Weights of a small self-supervised audio encoder (BEST-RQ).
Model: 10.3M parameters, activation gelu, layers 8, width 320.
Training: 18300 steps, batches of 128.
Data: 15625 training examples, 149.9 epochs.
Rows from block 2 of a small self-supervised audio encoder (BEST-RQ), named by matrix and row number. Rows with one number belong to one neuron. Each number is 128 + 24 x the weight over its row's rms, rounded and kept within 0 to 255. All counts start at 0.
Before each neuron's rows are labels from the 100 clips, of 14976, where the neuron reaches its highest value: "responds to" is what is common among them; "loudest band" is the band of the loudest frequency at the time of the peak. Only what is clearly more common there than usual is listed. The data: read English sentences (LibriTTS-R). In brackets: how many of the 100.
# fc1: MLP up (model.blocks.2.mlp.fc1.weight, 1280x320), inputs 107-213
# fc2: MLP down (model.blocks.2.mlp.fc2.weight, 320x1280, transposed), outputs 107-213

responds to: voice: female (98)
loudest band: 250 to 500 Hz (68); 500 to 1000 Hz (28)
fc1.213 [128 120 114 123 115 110 156 152 118 100  86 125  95 108 103 171 135 131 113 127 104 130 139  88 147 161 135 112  83 120 124 155 116 156 142 135 124  99 129 122  92 107 115 123 115 152 115 136 127 152 137 118 131 103 121 141 135 147 172  88  98 127 129 104 106 143 148 191 106 132 117 165 127 138 142 112 128  78 102 131 122 113 119 136  61  98 121 121 144 101 169 113 143  99 132 148  97 114 102 136 140 120 107 108  99 112 112]
fc2.213 [ 85 134 137 105 141 123 130 126 130 171 129 113 163 137 150 117 122 122 129 126 138 156 126 159 133 156 123 103 135 109 151 154 125 148 149 114 135 169 153 135 122 120 129 145 155 152 113 141 106 145 150 113 119 136 111 155 111 146 152 132 116 132 140 110 127 137 124 156 148 103 132 125 118 135 132 111 131  40 154 113 125 145 130 157 180 121 106 147 112 135 136 130 106  73 139 108 102 114 111 109 154 116 148 175 130 139 139]

responds to: voice: female (87)
loudest band: 500 to 1000 Hz (28); 1000 to 2000 Hz (26)
fc1.695 [136 165 125 109 123 111 139 129 124 124 143  99 132 112 114 162 104 136 133 123 139 142 132  95  91 140 143 149 142 125  90 125 164 119 125 131 112 126 122 119  97 120 122 142 129  96  94 155 124 133  79  99 140 121  87 129 134 142 124  68 104  88 133 126  89 108 149 167 137 156 117 111 167 125 108  99 105 127 136  92 152 106 172 130 124  94 187 138 113 106 115 154 105 148  89  87  90 131 113 110 127 124 107  87 125 148 113]
fc2.695 [112 124 116  93 112 127 163 147 111 123 163  86 124 109 165 134 113 120 100 143 171 145 117 113  98 132 110 124 143 127  69 102 169 111 155 110 122 114 138 131 129 157 143 133 108 144 137  99 158 109 134 127 112 132 121 108 123 111 154 121 113 113  97 128 134 105 104 128 132 118 103 101  92 143 144 111 108  95  81 140 159 123 153 160 143 126 110 156 113 137 165 123 151  90 170  76 115 149 173  89 159 137 121 117 146 171 133]

responds to: voice: female (82)
loudest band: 250 to 500 Hz (42); 500 to 1000 Hz (40)
fc1.464 [168  88 116 153 126 147 179 157 132 111 131 170 137  95 148 135 122 112 133 121 115 161 137 130 118 137 139  94 122 159 154 143 110 118 130 139 165 135 133  67 126 127 140 129 110  94 118  89 142 122 117 111 134 107  93 112 131 130 112 110 153 161 106 129 131 123 168 118 119  95 129 132 131 143 111 108  47 123 107  92 118 104 125  89 144 100 130 113 119 114 150  85 121 126 122 159 102 149 124 138 125 111 146 162 104  95 109]
fc2.464 [148 104 144 110  87 143 124 137 132 148 141 161 139 155 131 120 103 121 119 111 122 100 104 156 123 173 111 171 145 118 154  81 102 125 113 137 103 143 108 131 107 105 163 139 105 161 135 149 134 135 125 130  98 114 131  98 144 120 104 114 113 117  96 119  79 120 102 143 183 152 140 144 134 109 153 123 105 192 149  78 106 150 157 107 130 162  81 112 141 128 152  88 108 104 117 124 110 108 136 137 123 100 177 159 133 159 123]

responds to: voice: male (80)
loudest band: 250 to 500 Hz (34)
fc1.291 [123 187 111 156 102 156 168 182 140 106 108 108 128 149  97 147 142  96 107 143  84 159 119 107  85 143 125 131 124 151 152 171 107 130 123 112  77 127 140 148 192 162 107 118 173 147  96  93 140 137  89 102 161 147 100 131 136 115 154 126 121 114 158 133 163  94 163 152 149 139 156 135 181 104 120  85  72 119 125 112 148  89 154 104 127 146  86 148 105 124 151 141 110 143 123 125 118 110  62  99 143  82  94 131 143 104 119]
fc2.291 [104 172 111 118 149 137 109 123  95 116 136 133 135 139 112 125 164 123 116 104 143  79 110 116 158 193 123 122 145 136 137 126 100 111  86 133 103 132 138 120 144 137 152 136 125 136 177 165 115 132 132 106 118 124 123 154  66 169 107 121 131 107 120 117 130 124 117 157  99 120 101 117 119 147 121 122 130 179 124  79 114 133 137 115 120 141 177 111 128 127 137 115 123  98 109 138 134 108 185 143 143 136  94 138 145 137 131]

responds to: voice: male (79)
loudest band: 250 to 500 Hz (32)
fc1.749 [160 117 145 135 121 175 120 144 119 153 141 151 122  86 131 126 114 170 126 130 145 136 154 156  98 150 159  81 112 150 139 164 110 156 115 122 197  78 142  64 160  96 142 128 104 122 115 140 130 133 125 130 113 150 128 146 128 105 128 155 132 138 131 123 123 118 177  72 170 103 170 105 122 139 108 150 109 131 148  93 162 134 140  73 126  97 141 134  92 118 125 103 144 151  96 152  77 148 125 117 129 131 148 135 127  82  99]
fc2.749 [130 113 121  79 135 165 143 116  98 131 161 121 125 137 159 123 118  83  97 125 115 150 104 152 112 186 129 112  89 140 158  89 124  99 158 114 134 144 115 103 105 123 128 123 110 135 172 118 140 107 116 132 134 107 133 137 128 132 119 160 101 109 125 139 126 103 151 154 138 165 116 105 149 151 158  77 110 207 115 116 112  92 138 158 160 152 103  77 155  96 135 110 114 104 135 148 156 106 116  88  93 155 145 170 140 161 132]

responds to: voice: female (93)
loudest band: 250 to 500 Hz (45)
fc1.647 [131 107 119 131 123 111 116 107  98 123 154 126 152 121 117  99  81 133 143  97  95  90 137 139 136 120 154 120 118 111 110 110 112  97 130 144 134  96  96 100 122 104  95 146 102 126 135 105 108  85 164  79 117  91  75 169 116  80  94 102 125 150 128 122 155 152 117 152 147 109 126 112 165 137 131 118 122  80 112  90 146 140  84  92 111 149  91 163 103 137 120 179 149 138 107 101 110 126 140 138 151 119 137 123 105 133 102]
fc2.647 [119 138 142 118 102 116 121  69 104 115 144 145 131 122 131 143 145 130 155 141 126 118 122 138 119 109 166 123 146 123 116 132 115 147 137 145 118 112 125  99 138 121 111 159 158  93 126 132 158 128 123 132 195 105  82 107 151 100 139 110 125  89 129 153 125 153 152 153 122 134 135 151 149 110 158 150 134  65 117  88 150  89 138 128 134 132 153 113 152 125 130 151 153 168 138 174 154 140 149 138 133 130 127 112 140 113 146]

responds to: voice: male (94)
loudest band: 250 to 500 Hz (44)
fc1.614 [136 128 120 104 111  79 178 158 135 112 102 118 121 144  89 120  78  86 138 156 142 111 131 107 154 173 154 141  98 126 133 126 135 154 104 113 138 117 126 109 147 122 129 141 115 105 116  99  88 150 114 135 172 128 124 131 139 120 124 152  99  92 117 110 147 142 149 152  78 123 116 128 153 178 133 120  98 122  93  80 138  87 138 171 106 184 114 104 107 126 136 131 129 114 139 123 135 104  96 164 141 135 151 128 131 107  91]
fc2.614 [ 94 120 148 124 156 149 129 118 106 121 129 166 162 144 100 116 148 119 120 165 134 139 142 154 162 118 141  74 136 123 119 124 126 136 116 153 123 151 147 155 111 107 125 143 152 151 138 145 170 134  88 148 124 116 135 190 130 152 109  87 156 108 181 131 139 140 180 142 124 152 137 137 112 141 125 108 126  65 105 133 111 140 113 162 126  93 151 142 154 121 127 158  98  66  92 140 130 146 128 109 100 132 128 110 120 118 129]

responds to: voice: male (81)
loudest band: 250 to 500 Hz (42)
fc1.634 [155 130 139 142 144 137 135  94 109  90 125 105  98 128  83 113  94  91  90 122 157 150 184 127  78 121 104 173 223 119 142 142 129 106 113 138 134 156 128 148 104 139 109 136 121 132 151 131 114 104 127 131 118  99 146 132 137 113 149  99 123 139 146 132 143 126 158 130 124 149 137 137 159 137 111 158 136 144 130 129 155 111 141 122 118 137  90 111 132 105 102 116  91  75 108  98 137 101 111 145 116  96 118 124 113 139 138]
fc2.634 [158 115 140 139 131 130  89 113 138 133 131 131 159 145 140 164 127 155 119 106 140 141  95 106 140 111 124 139 155  99 111 133 106 136  83 133 111 150 144  85  95 141 171 144 140 114 112 134 123 131 135 122 126 169 145 121 129 152 126 118  83 145  80 137 125 135 145 107 128 169 141 163 150 118  97 119 140 144 139 110 155 131  80  78 112  77 115 146 151 120  94 127 132 138 123 123 122 115 133 162 106  95 134 129 170 143 156]

responds to: voice: female (99)
loudest band: 500 to 1000 Hz (32)
fc1.312 [174  97 139 100 128 112  95 107 147  64 142 159 150 117 151 113 137 137 157 131 119 123  97 126 140 138 149 138 134 129 148 138 133 163  84 102 107 165 106 136 132 138 125 146 116 125 107 142 121 116 144 156 163 190  78 143 110  97 143 124 141 117 135 115 124 107 127 108 130 160 120  73 126 130 120 126 139 132  86 117 127 119 149  94 121 131 151 144  91 136 129  90 122 138 115 166 113 132 119 155  83 153 140 134 102 125 106]
fc2.312 [127 157 108 152 112 120 107 153 134  97 204 131 146 121 138 155 103 115 156 128 112 121 122 133 127 153 140 122 129 152 138 104 140 119 104 108 126 106  58 163  79 151 125 150  94 132 116 126 148 118 131 123 128 124 124 122 112  87 118 164  80 177 125 114 127 152 140 104 138 162 135 108 139 132 134 121 133 164 134 130 111 134 166 175 157 132  80  87 149 108 133 143 135 113 117 107 151 127 124 134 146 103 166 170  71 153 142]

responds to: voice: female (92); the word "said" (25)
loudest band: 250 to 500 Hz (33)
fc1.696 [145 113 109 105 104 110 113 159 105 115 103 123  95 136 110 139  89 127 142 107 114 137 153 132 150 146 151 107 117 131 121 150 179 141 120 103 123 148 111  86  96  84  94 158 119 122 129 122 129 141 136 105 119 173 115 130 138  78 104  90 101 133 167 102 144 104 146 153 124 148 137 143 139 156 150 125  97  81 116 130 142 113 126 159  89 147  75 162 139  71 159  92 110 140 140 103 111 114 148 140 110  97 107 116 149  93 129]
fc2.696 [140 134 139 139 140 115 107 144 148 127 143 116 142 133 108 161 178 166 141 113 111 143 114 142 145 164 143 166 119  97 155 124 155 144 141 114 136 156 116 168 101 146 122 125 150 114 150 145 145 138 130 129 170  98  99 150 119 161 136 107 122 127 158 137 152 117 141 134 144 161 167 117 157 124  97 112 124  69 176 173 147 104  64 110 161  95 129 113 163 116 106 159 131 154 126 124 194 154 133 100 117 124 131 169 185 100 131]

responds to: voice: female (84)
loudest band: 250 to 500 Hz (37)
fc1.64 [104 109 144 131 125  92 141 160 132 111 116 138 117 106 115 126 140 144  98 127 135 111 145 155 103 112 126 131 109 140 149 182 100 178 138 147 164 155 126 115 108 102 123 121 125 135 125 132 144 106 145 106 140 110 129 145 110 150  83 124 130 151 121 131 119 157 162 178 147 113 113  90 107 116 108 104 119 131 137 168 126 121 146 101 108 108 116 151 125 121 131  88 112 111 141 141 127 156 103 144 106 110 129 152 132 118 104]
fc2.64 [164 141 148 140 115 129 134 100 133 125  86 118 128 155 145 130 109 119 145 147 130 116 108 149 136 136 137 150 136 106 148  98 115 107  88 140 158 147 117 131 155 113 137 127 100 125 133  90 155 117 132 146 102 110 146 125 175 147 125 116 114 108 131 144 147 134 120 113 155 124 133 112 149 114 119 101 118 194 124 148 132 130 144 158 150 131  79 100 153 126 141  81 146 111 128 149 126 105 119  86 126 104 142 103 153 128 173]

responds to: voice: female (81)
loudest band: 4000 to 8000 Hz (45)
fc1.640 [151 114 123 117 103  93 153  85 152  92 136 164 129 127 108 125 102 140  90 109 138 128 174 137 136 140 131 117 159 127 137 139 144 139 114 122 115 163 141 132 133 144  85 125 141 136 151 160 112 118 158 117 121 128 157 132 165 101 112  83 125 124 121 131 110 110 141 120 138 114 127  90 150 132  99 127 110 142 149  79 113 121 129 148 115 124 128 123 136 129 134 117  96 128 178 119 117 112 103  59 127 121 151  99 136 153 157]
fc2.640 [188 146 110 157 178 151 138 117 129 120 148 171 158 121 142 140 119 175 126 110 172 160 126 149 164 156 142 144 144 173 129 142 137 127  90 147 118 152 137 124 149 124 142 126 130 127  89 105 135 116 113 122 152 142 163 131 118 126 171  78 139 136 100 101 160 193 157 142 120 104 140 144 144 136 118 150 127 127 125 141 124 114 115 156 107 142  75 112 151 118 157 146 142 131 133  91 122 152 130 119 128 120 124 136 121 128 167]

responds to: voice: female (92)
loudest band: 500 to 1000 Hz (27)
fc1.219 [133 198 133 121 113 107 163  97 151  94  80 148 132 166 125 103 123 108 114  98 143  86 107 139 110  90 136 163 170 123 124 142 143 153 106 130 135 151 120 207 136 106 123 135 113 135 168 164 133  95 101 142 104 124 124 112 133 125 140 156 102 135 120 116 139 127 153 174 143 142 130 125 104 122 112  92 109 124 139 141  92 144 115 107 100 124 129 130 124 121 122 124 137 151 143 148 161 105 171 136 163 118 105 116 148  47 137]
fc2.219 [ 99 144 172 134 108 107 165 106 112 130 136 137 161 144 123 109 112 114 131 123 110  85 107 127 137 143 153 159 152  74 115 132 123 125 110 147 140 117 135 126 103 101 125 126 113 121 101  98 147 108 104 124  77 108 148 131 152 108 126 133 139 140 160 114 161 131 160  99 138 122 168  95 133  93 137 120 113 167  99 158 105 145 224 127 141 103  89 149 133  87 121 134 163 133 114  89 120 101 102  93  85 162 122 140 102 114 147]

responds to: voice: female (81)
loudest band: 500 to 1000 Hz (25)
fc1.506 [140 151 128 167 134 186 113 112 146  91 126 149 168 108 110 134 159 127 135  79 144 109 140 163 162  92 119  99 121 121 107  83 130 145 144 126 132 175 145  80 108 128 145 117 130 116 156 133 127 110 181 118 104 131 130 114 141 125 108 123 150 122 120 124 124 118 130 131 123 128  96 122 101 138 122 135 146 129 164 102 119 150 138 133 152 104 125 104 155 127 117 119 125 123 146 148  90 136 133 115 162 122 138 129 130 158 152]
fc2.506 [151 125 151 115 111 166 135 143 145 135 163 132 125 123 147 155 134 114 122  97 119 197 116 129 129 114 134 159 140 118 114 115  98 120 167  80 135 118 111 145 103 170 119 119 137 124 115  93 128 144 119 142 139 134 165 117 170 107 137 114 133  82  84 126 133 162 139 108 147 111 141 104 132 148 116 169  90 163 143 126 123 139 174 133 162 145 103  91 132 111 134 114 115  97 116  93 130  98 121 101 105 104 119 150 106  91 126]

responds to: voice: female (94)
loudest band: 250 to 500 Hz (66); 500 to 1000 Hz (26)
fc1.673 [122 106 101 155 111 105 139 145 111 118 101 120  99 110  99 171 107 132 168 122  90 127 133 105 135 169 145 120  88 132 116 160 156 137 145 108 120  89 127  99  82 114 113 130  89 120 113 116 124 150 126 127 148 117  96 189 135 115 156  82 119 128 143 133 145 149 138 184 112 127 112 155 120 132 121  98 149  93 105 123 127 129 103 137  73 114 179 137 119 111 174 102 135 120 133 141  82 125 126 117 148 128 104 132  98 122 106]
fc2.673 [121 142 146 107 145 130 148 133 113 173 151 106 141 135 135 130 142 104 122 116 121 158 124 144 122 180 138 105 118 104 146 172 116 148 139 140 149 152 141 141 129 100 142 132 137 183 121 162 142 152 150 154 126 137 115 142 142 161 153 147 128 111 160 111 151 134 148 167 147 117 141 118 100 155 147 114 159  60 143 118 124 168 125 155 160 124 104 172 120 125 131 135  82  69 127 120 107 129 122 118 146 119 162 182 118 157 154]

responds to: voice: female (100)
loudest band: 250 to 500 Hz (37)
fc1.660 [123 150 133 103 119 144 175 131 123  98 105 182 127 149 131  42  87 115 133  98  93 126 120 130 168 123 147  96 119 152 147 110  71 106  87  99 125 143 132 118 148  96  87 137 110 115 130 117 114 129 133 120 137 113 124 113 121 144 121 109 135 128 124 109 129  92 119 140 137 128  60  80 156 174 107 119 145 120 104 122 129 114 122  80  92 171 137 139 132 121 127 133 119 105  80 144 154 127 132 158 115 140  95 133 141 148 142]
fc2.660 [124 132 148 154 138 172 131 141 127 130 150 148 133 126 105 125 141 136 127 168 162 129 161 145 107 161 153 135 129 129 129 120 147 101 115  94  93 133 129 132 134 118 102 134 150 149 103 121 148  94 168 145  91 166 181 159 113 153 128 126 108 158  84 177 121 145 135 145 133 120 130 167 141  99  94 100 111 192 102 175  84 149  96 121 130 122 112 125 155 122 103 107 126 105  99 110 131 132 173 181 136 147 139 126 158 104 111]

responds to: voice: male (83)
loudest band: 250 to 500 Hz (41)
fc1.717 [136 124 143 134 108 117 162 185 102 147  97 120 144 111 146 109 145 160  91 123 128 110 164 147 138  90  89 165 130 109 133 108 134 123 167 146 135 124 126 109 107 132  85 120 128 120 130 108 118  77 132 133 148 142 152 123 126 160 127 125 102 133  93 137 123 130 106 135 135 173 166 118 134  79  92 129 141 124 101 134 133 169 132 124 134 125 121 149 145 120 150 137 133 115  85  86 141 159 131 126 112 110  72 132 137 103 168]
fc2.717 [103 147 156 136 133 154 158 139 109 110 115 110 143 123 166 162 115  71  97  85 101 151 127 103 171 130 141 122 183  80 117  91 139 160 123 120 115 167 130 137  86 107 167 124  99 106 102  97 135 143  89 103 100 120 146  67 147 136 148 138 111 138 136 129 120 107 119 122 162 153 111 123 112 113 139 146 142 156 104 127 165 104 137 131 156  68 122 112 132 102 125 140 141 136  87 108 107 114 106 107 122 123  66 114 209 127 142]

responds to: voice: male (87)
loudest band: 250 to 500 Hz (63)
fc1.490 [134 141 174 107 119 151 121 115 129 140 106 112 146 144 174 160 125 117 122 133 123 171 161 156 120 149 145 111 107 150 139 153 113 127 121 117 156 101 127 116 172  96 132 121 160  85 121 132 155 108 159 111  97 111 107 113  98  98 112 140 111 121 140 151 140  87 155 101 133 109 166 125 148 127 150 163 140 131 142  72 145 150 145 121 123  93  99 139 124 131 180 129 116 102 121 155 106  93 147 144 126 100 136 185 135 131 145]
fc2.490 [110 132 111  98 128 147 129 161 117 159 161 118 101 119 129 146 104 127 125 123 113 128 147 130 151  98 156 140 119  82 145 111 124 135 105 111 129 144 133 138  98 133 118 136 129 102 147 108 143 134 157 122 105 158 123 107 129 135 115 106 104 157  96 135 135 104  99 140 135 141 142 105 135 166 142 110 116 184 143  87 129  91 127 148 139 118  94 124 136 127 148 122 112 112 100 137 189  90 146 123  91 124 130 147 163 132 134]

responds to: voice: male (80)
loudest band: 4000 to 8000 Hz (45); 2000 to 4000 Hz (25)
fc1.740 [114 132 133 123 133  64 127 106 147 145 103  91 115 115 119 151 120  83 175  80 163 110 151  96  87 184 131 155 144 134  72 125 131 121 129 168 113 122 113 113 144 149 137 122 112  86 103 158 108 103 142 132 117 141 168 112 146 133  61 132 118 125  81 122  91  89 113  78 128 133 145  79 131  92 139  93 103 123 134  90 152 106 171 139  99 137 109 127 128 145 138 118 110 135 139  82  68 107 118 133 117 159 130 137 145 164 138]
fc2.740 [127 163 113 109 139 126 161 104 146 130 155 138 131 105 164 131 116 114 143 100 123 129  99  95 154 111  99  92 121 128 105 108 147 144 130 134 182  99 120 131 126 130 132  98 134 114 138 169 133 153 124 125 106 159 134  95 119 127 137 109 116 166 146 112 107 104 144 101 132 106 121  89 118 150 169 151 161  79 114 128 160 130 141 133 143  64 135 140 126 111 126 117 133 127 117 156 176 153  89 111 111  79 136 131 119 151 117]

responds to: voice: female (87)
loudest band: 500 to 1000 Hz (65)
fc1.739 [114 138 123 128 149 174 128 160 117 132 117 125 130 145 112 135 142 125 150 186 167 157 111  97 112 133 119 122  79 153  91 128 116  89 134 117 134 150 107 135  73 107 121 127 109 149  49  74 129 111 110 103 106 130 122  59 153 170 109 166 135 121 115  80 132 108 140 123 131 162 178 120 155 176 121 114 134 115 105 136 132 133 107 151 112 114 116 116 125 131 125 104 149 125 135 174 136 174 125 189 139 150 126 181 111  92 137]
fc2.739 [115 119 120 115 101 145 155 137 114 121 169 139 150 133 139 133 136  70 137  90 123 133 128 130 142 107 141  85 163 104 102 131 109 173 124 123 120 139 121 117  71 114 117 138 112  91 146 121 159 121 136 101  99 114 117  79 106 140  59 160  74 136 147 139  68 136 130 130 142 166 157  97 131 156 113 100  92 140 121 149 123 157  96  92 128 173  88 151 156 126 138  95  87 106 146 106 162 121 116 139 103 120 178 134 117 165 106]

responds to: voice: male (79)
loudest band: 250 to 500 Hz (57)
fc1.766 [116 118 157 154 121 108 156 135 120 131  96 110 127  91 129  83  94 123  78 126 134 110 152 130 105 150 137 143 162 124 161 165 160 148 126 115 134 158 135 120 147 135 145 127 137 104 154 106 104 112 147 128 152  82 144 153 104 150 153 125 132 139 155 145 126 129 153 113 105 140 148 123 150 103 102 104 136 148 103  99 162 129 133 103 149  97 145 131 155 110  96 121 100 148  89 111 132 109 138 109 121 138  97 120 132 109 170]
fc2.766 [136 141 154 140 162 145 106 129 147 154 132 148 166 134 162 142 101 117 134  96 129 115 122 135 133 162 117 156 163  86 138 124 159 121 101 115 104 147 161 158 122  87 193 153 154 132  99 145 123 145 114 108 146 117 157  99 115 130 171 143 130 109 137 134 134 141 118 134 137 131 161 159 144  90 134 101 144 125 114 117 136 143 141 125 132  96 128 117 139 123 134 138 115 160 125 123 120 145 137 129 132 139 110 148 166 136 125]

responds to: voice: female (98)
loudest band: 500 to 1000 Hz (41)
fc1.542 [176 155 173 159 125 148 128  87  99 141 152 119 150 155  64 168 158  92 115 118 105 104 134 148 108 125 136 152 145  97 144  97 138  70 115 134 110 139 157 163 148 168 133 133 147 116 170 149 117 110 107 103  97 109 138 120 133 137 127 115 152 119 103 114 116 154 124 105 120  97 144 169 118 157 103 129 121 142 132 118 170 145 183 130 138 116  80 129 129 131 152 130 165 130 190  90 132 107 205 100 171 138 121  85 134 148 139]
fc2.542 [166 123 149 110 115 126 128 135 132 134 127 145 141 133  78 143 118 125 116  84 111 162 146 104 152 133 134  83  82  98 115 147 126 124 119 124 147 115 148 115 146 147 108 142 154  97 151 118 112 108 162 124 100 123 136 130 130 137 137 116 169  92 117 147 134 129 138 106 117 137 106 114 138 139 134 120 135 140 127 130 122 156 133 105 147 157 160 110 106 125 102 136 103 102 144 140 141 128 161 110  86 128 108 122 128 112 110]

responds to: voice: female (100)
loudest band: 250 to 500 Hz (86)
fc1.200 [157 126 105  87 135 113 142 155 129 144 142 145  67 138  95 155  94 129 130 144 103 142 142 100 151 138 133 129  83 123 136 149 150 149 145 119 152 112 144 121  83  86 146 130  97 159 112 107 137 146 111 147 152 159 128 153 128 130 147  56 121 114 159  97  90 100 147 173 113 167 139 178 128 139 141 123 148  69 131 144 130 133 102 166 115 111 117 111 130  85 190  79 137 103 146 116 100 119 100 117 106 127 136  89  97 135 106]
fc2.200 [111 138 152 134 131 117 145 130 156 159 149 129 138 135 128 118 135 134 143 118 142 128 136 108 137 172 108  81 110 102 120 141 122 124 163  98 144 131 139 138 135 118 155 116 170 156 105 175 148 172 148 103 121 153 153 155 117 152 147 139 144 112 172 123 104 113 150 142 155 126 136 143 126 126 168 124 131  74 180 150 115 148 117 157 183  95 131 167 123 116 133 153 130  88  98  96  97 116 128  95 141 107 181 162 168 150 123]

responds to: voice: male (86)
loudest band: 250 to 500 Hz (35)
fc1.455 [162  89 174 108 109 148 113 135 123 158  91 124 159  84 143  81 130 157 150 140  76 154 122 126 112 124 160  95 116 121 103 149 126 141 112 123 153 114 139 108 181 105 137 117 157  94 119 119 137 106 117 148 184 136 163 160 129  85 143 125 137 118 161 119 119 118 181 125 117 114 105 127 159 114  94 106 137 131 128 124 143 164 136 133 156 101 160  92 129 134 148 113 141 164 114 157 108 125 166  95 127 112 107 113 146 133 147]
fc2.455 [123 130 146 136 143 122 141 143 118 133 157 154 132 153 147 111 142  90 154 108 153 119 104 133 113 162 130 156 158  98 167  83 162  77 139 144 135 138 115 179 123 110  87 144 146 119 172 118 111 125 137 103 120 141 123 109 154 143 142 108 129 115 144 129 145 122 107 166 129 129 123 109 134 159 172 128 128 132 118  99 118 102 159 125 133  84 157  73 127 125 158 129 121 127 126 140  99 112 117 110 171 164 121 134 178 142 113]

responds to: voice: female (84)
loudest band: 250 to 500 Hz (38)
fc1.560 [143 167 114 128 147 138 122 108 137 139 147 114 124 104 157 106 144 124 143 146 122 152 115 136 141  78  98 149 117 131  97 112  99  93 117 147 165 164 145 155  95  88 140 117 141 135 141 106 146  91 162 115 107  85 149 102 117 125  93 125 112 161 110 139 116 182 130 144 119 154 155 135 109 157 114 130 134 127 191 149 129 136 122 161 116 129 113 122  99 156 108 132  94 113 153 125 138 116 171 172 133 129  99 196 135 117 119]
fc2.560 [ 91 110 136 120 104 161 167 137 190 107 102 122 141 133 110  99 112 100 165 144  59 123  97  95 142 138 119 123 170 143 173 130 145 123 141 138 125 124 126  90 180 113 103 133 154  80 123 100 135 114 125 135 118 103  98 104 165 136  88 144 155 111  94 128 122 115 132 142 126 147 145 121 117 161 125 132 118 135 116 163 138 130 109  93 133 139 162 142  91 113 124 104  96 121  86 100 120  98 125 128 117 112 119 109 116  96 122]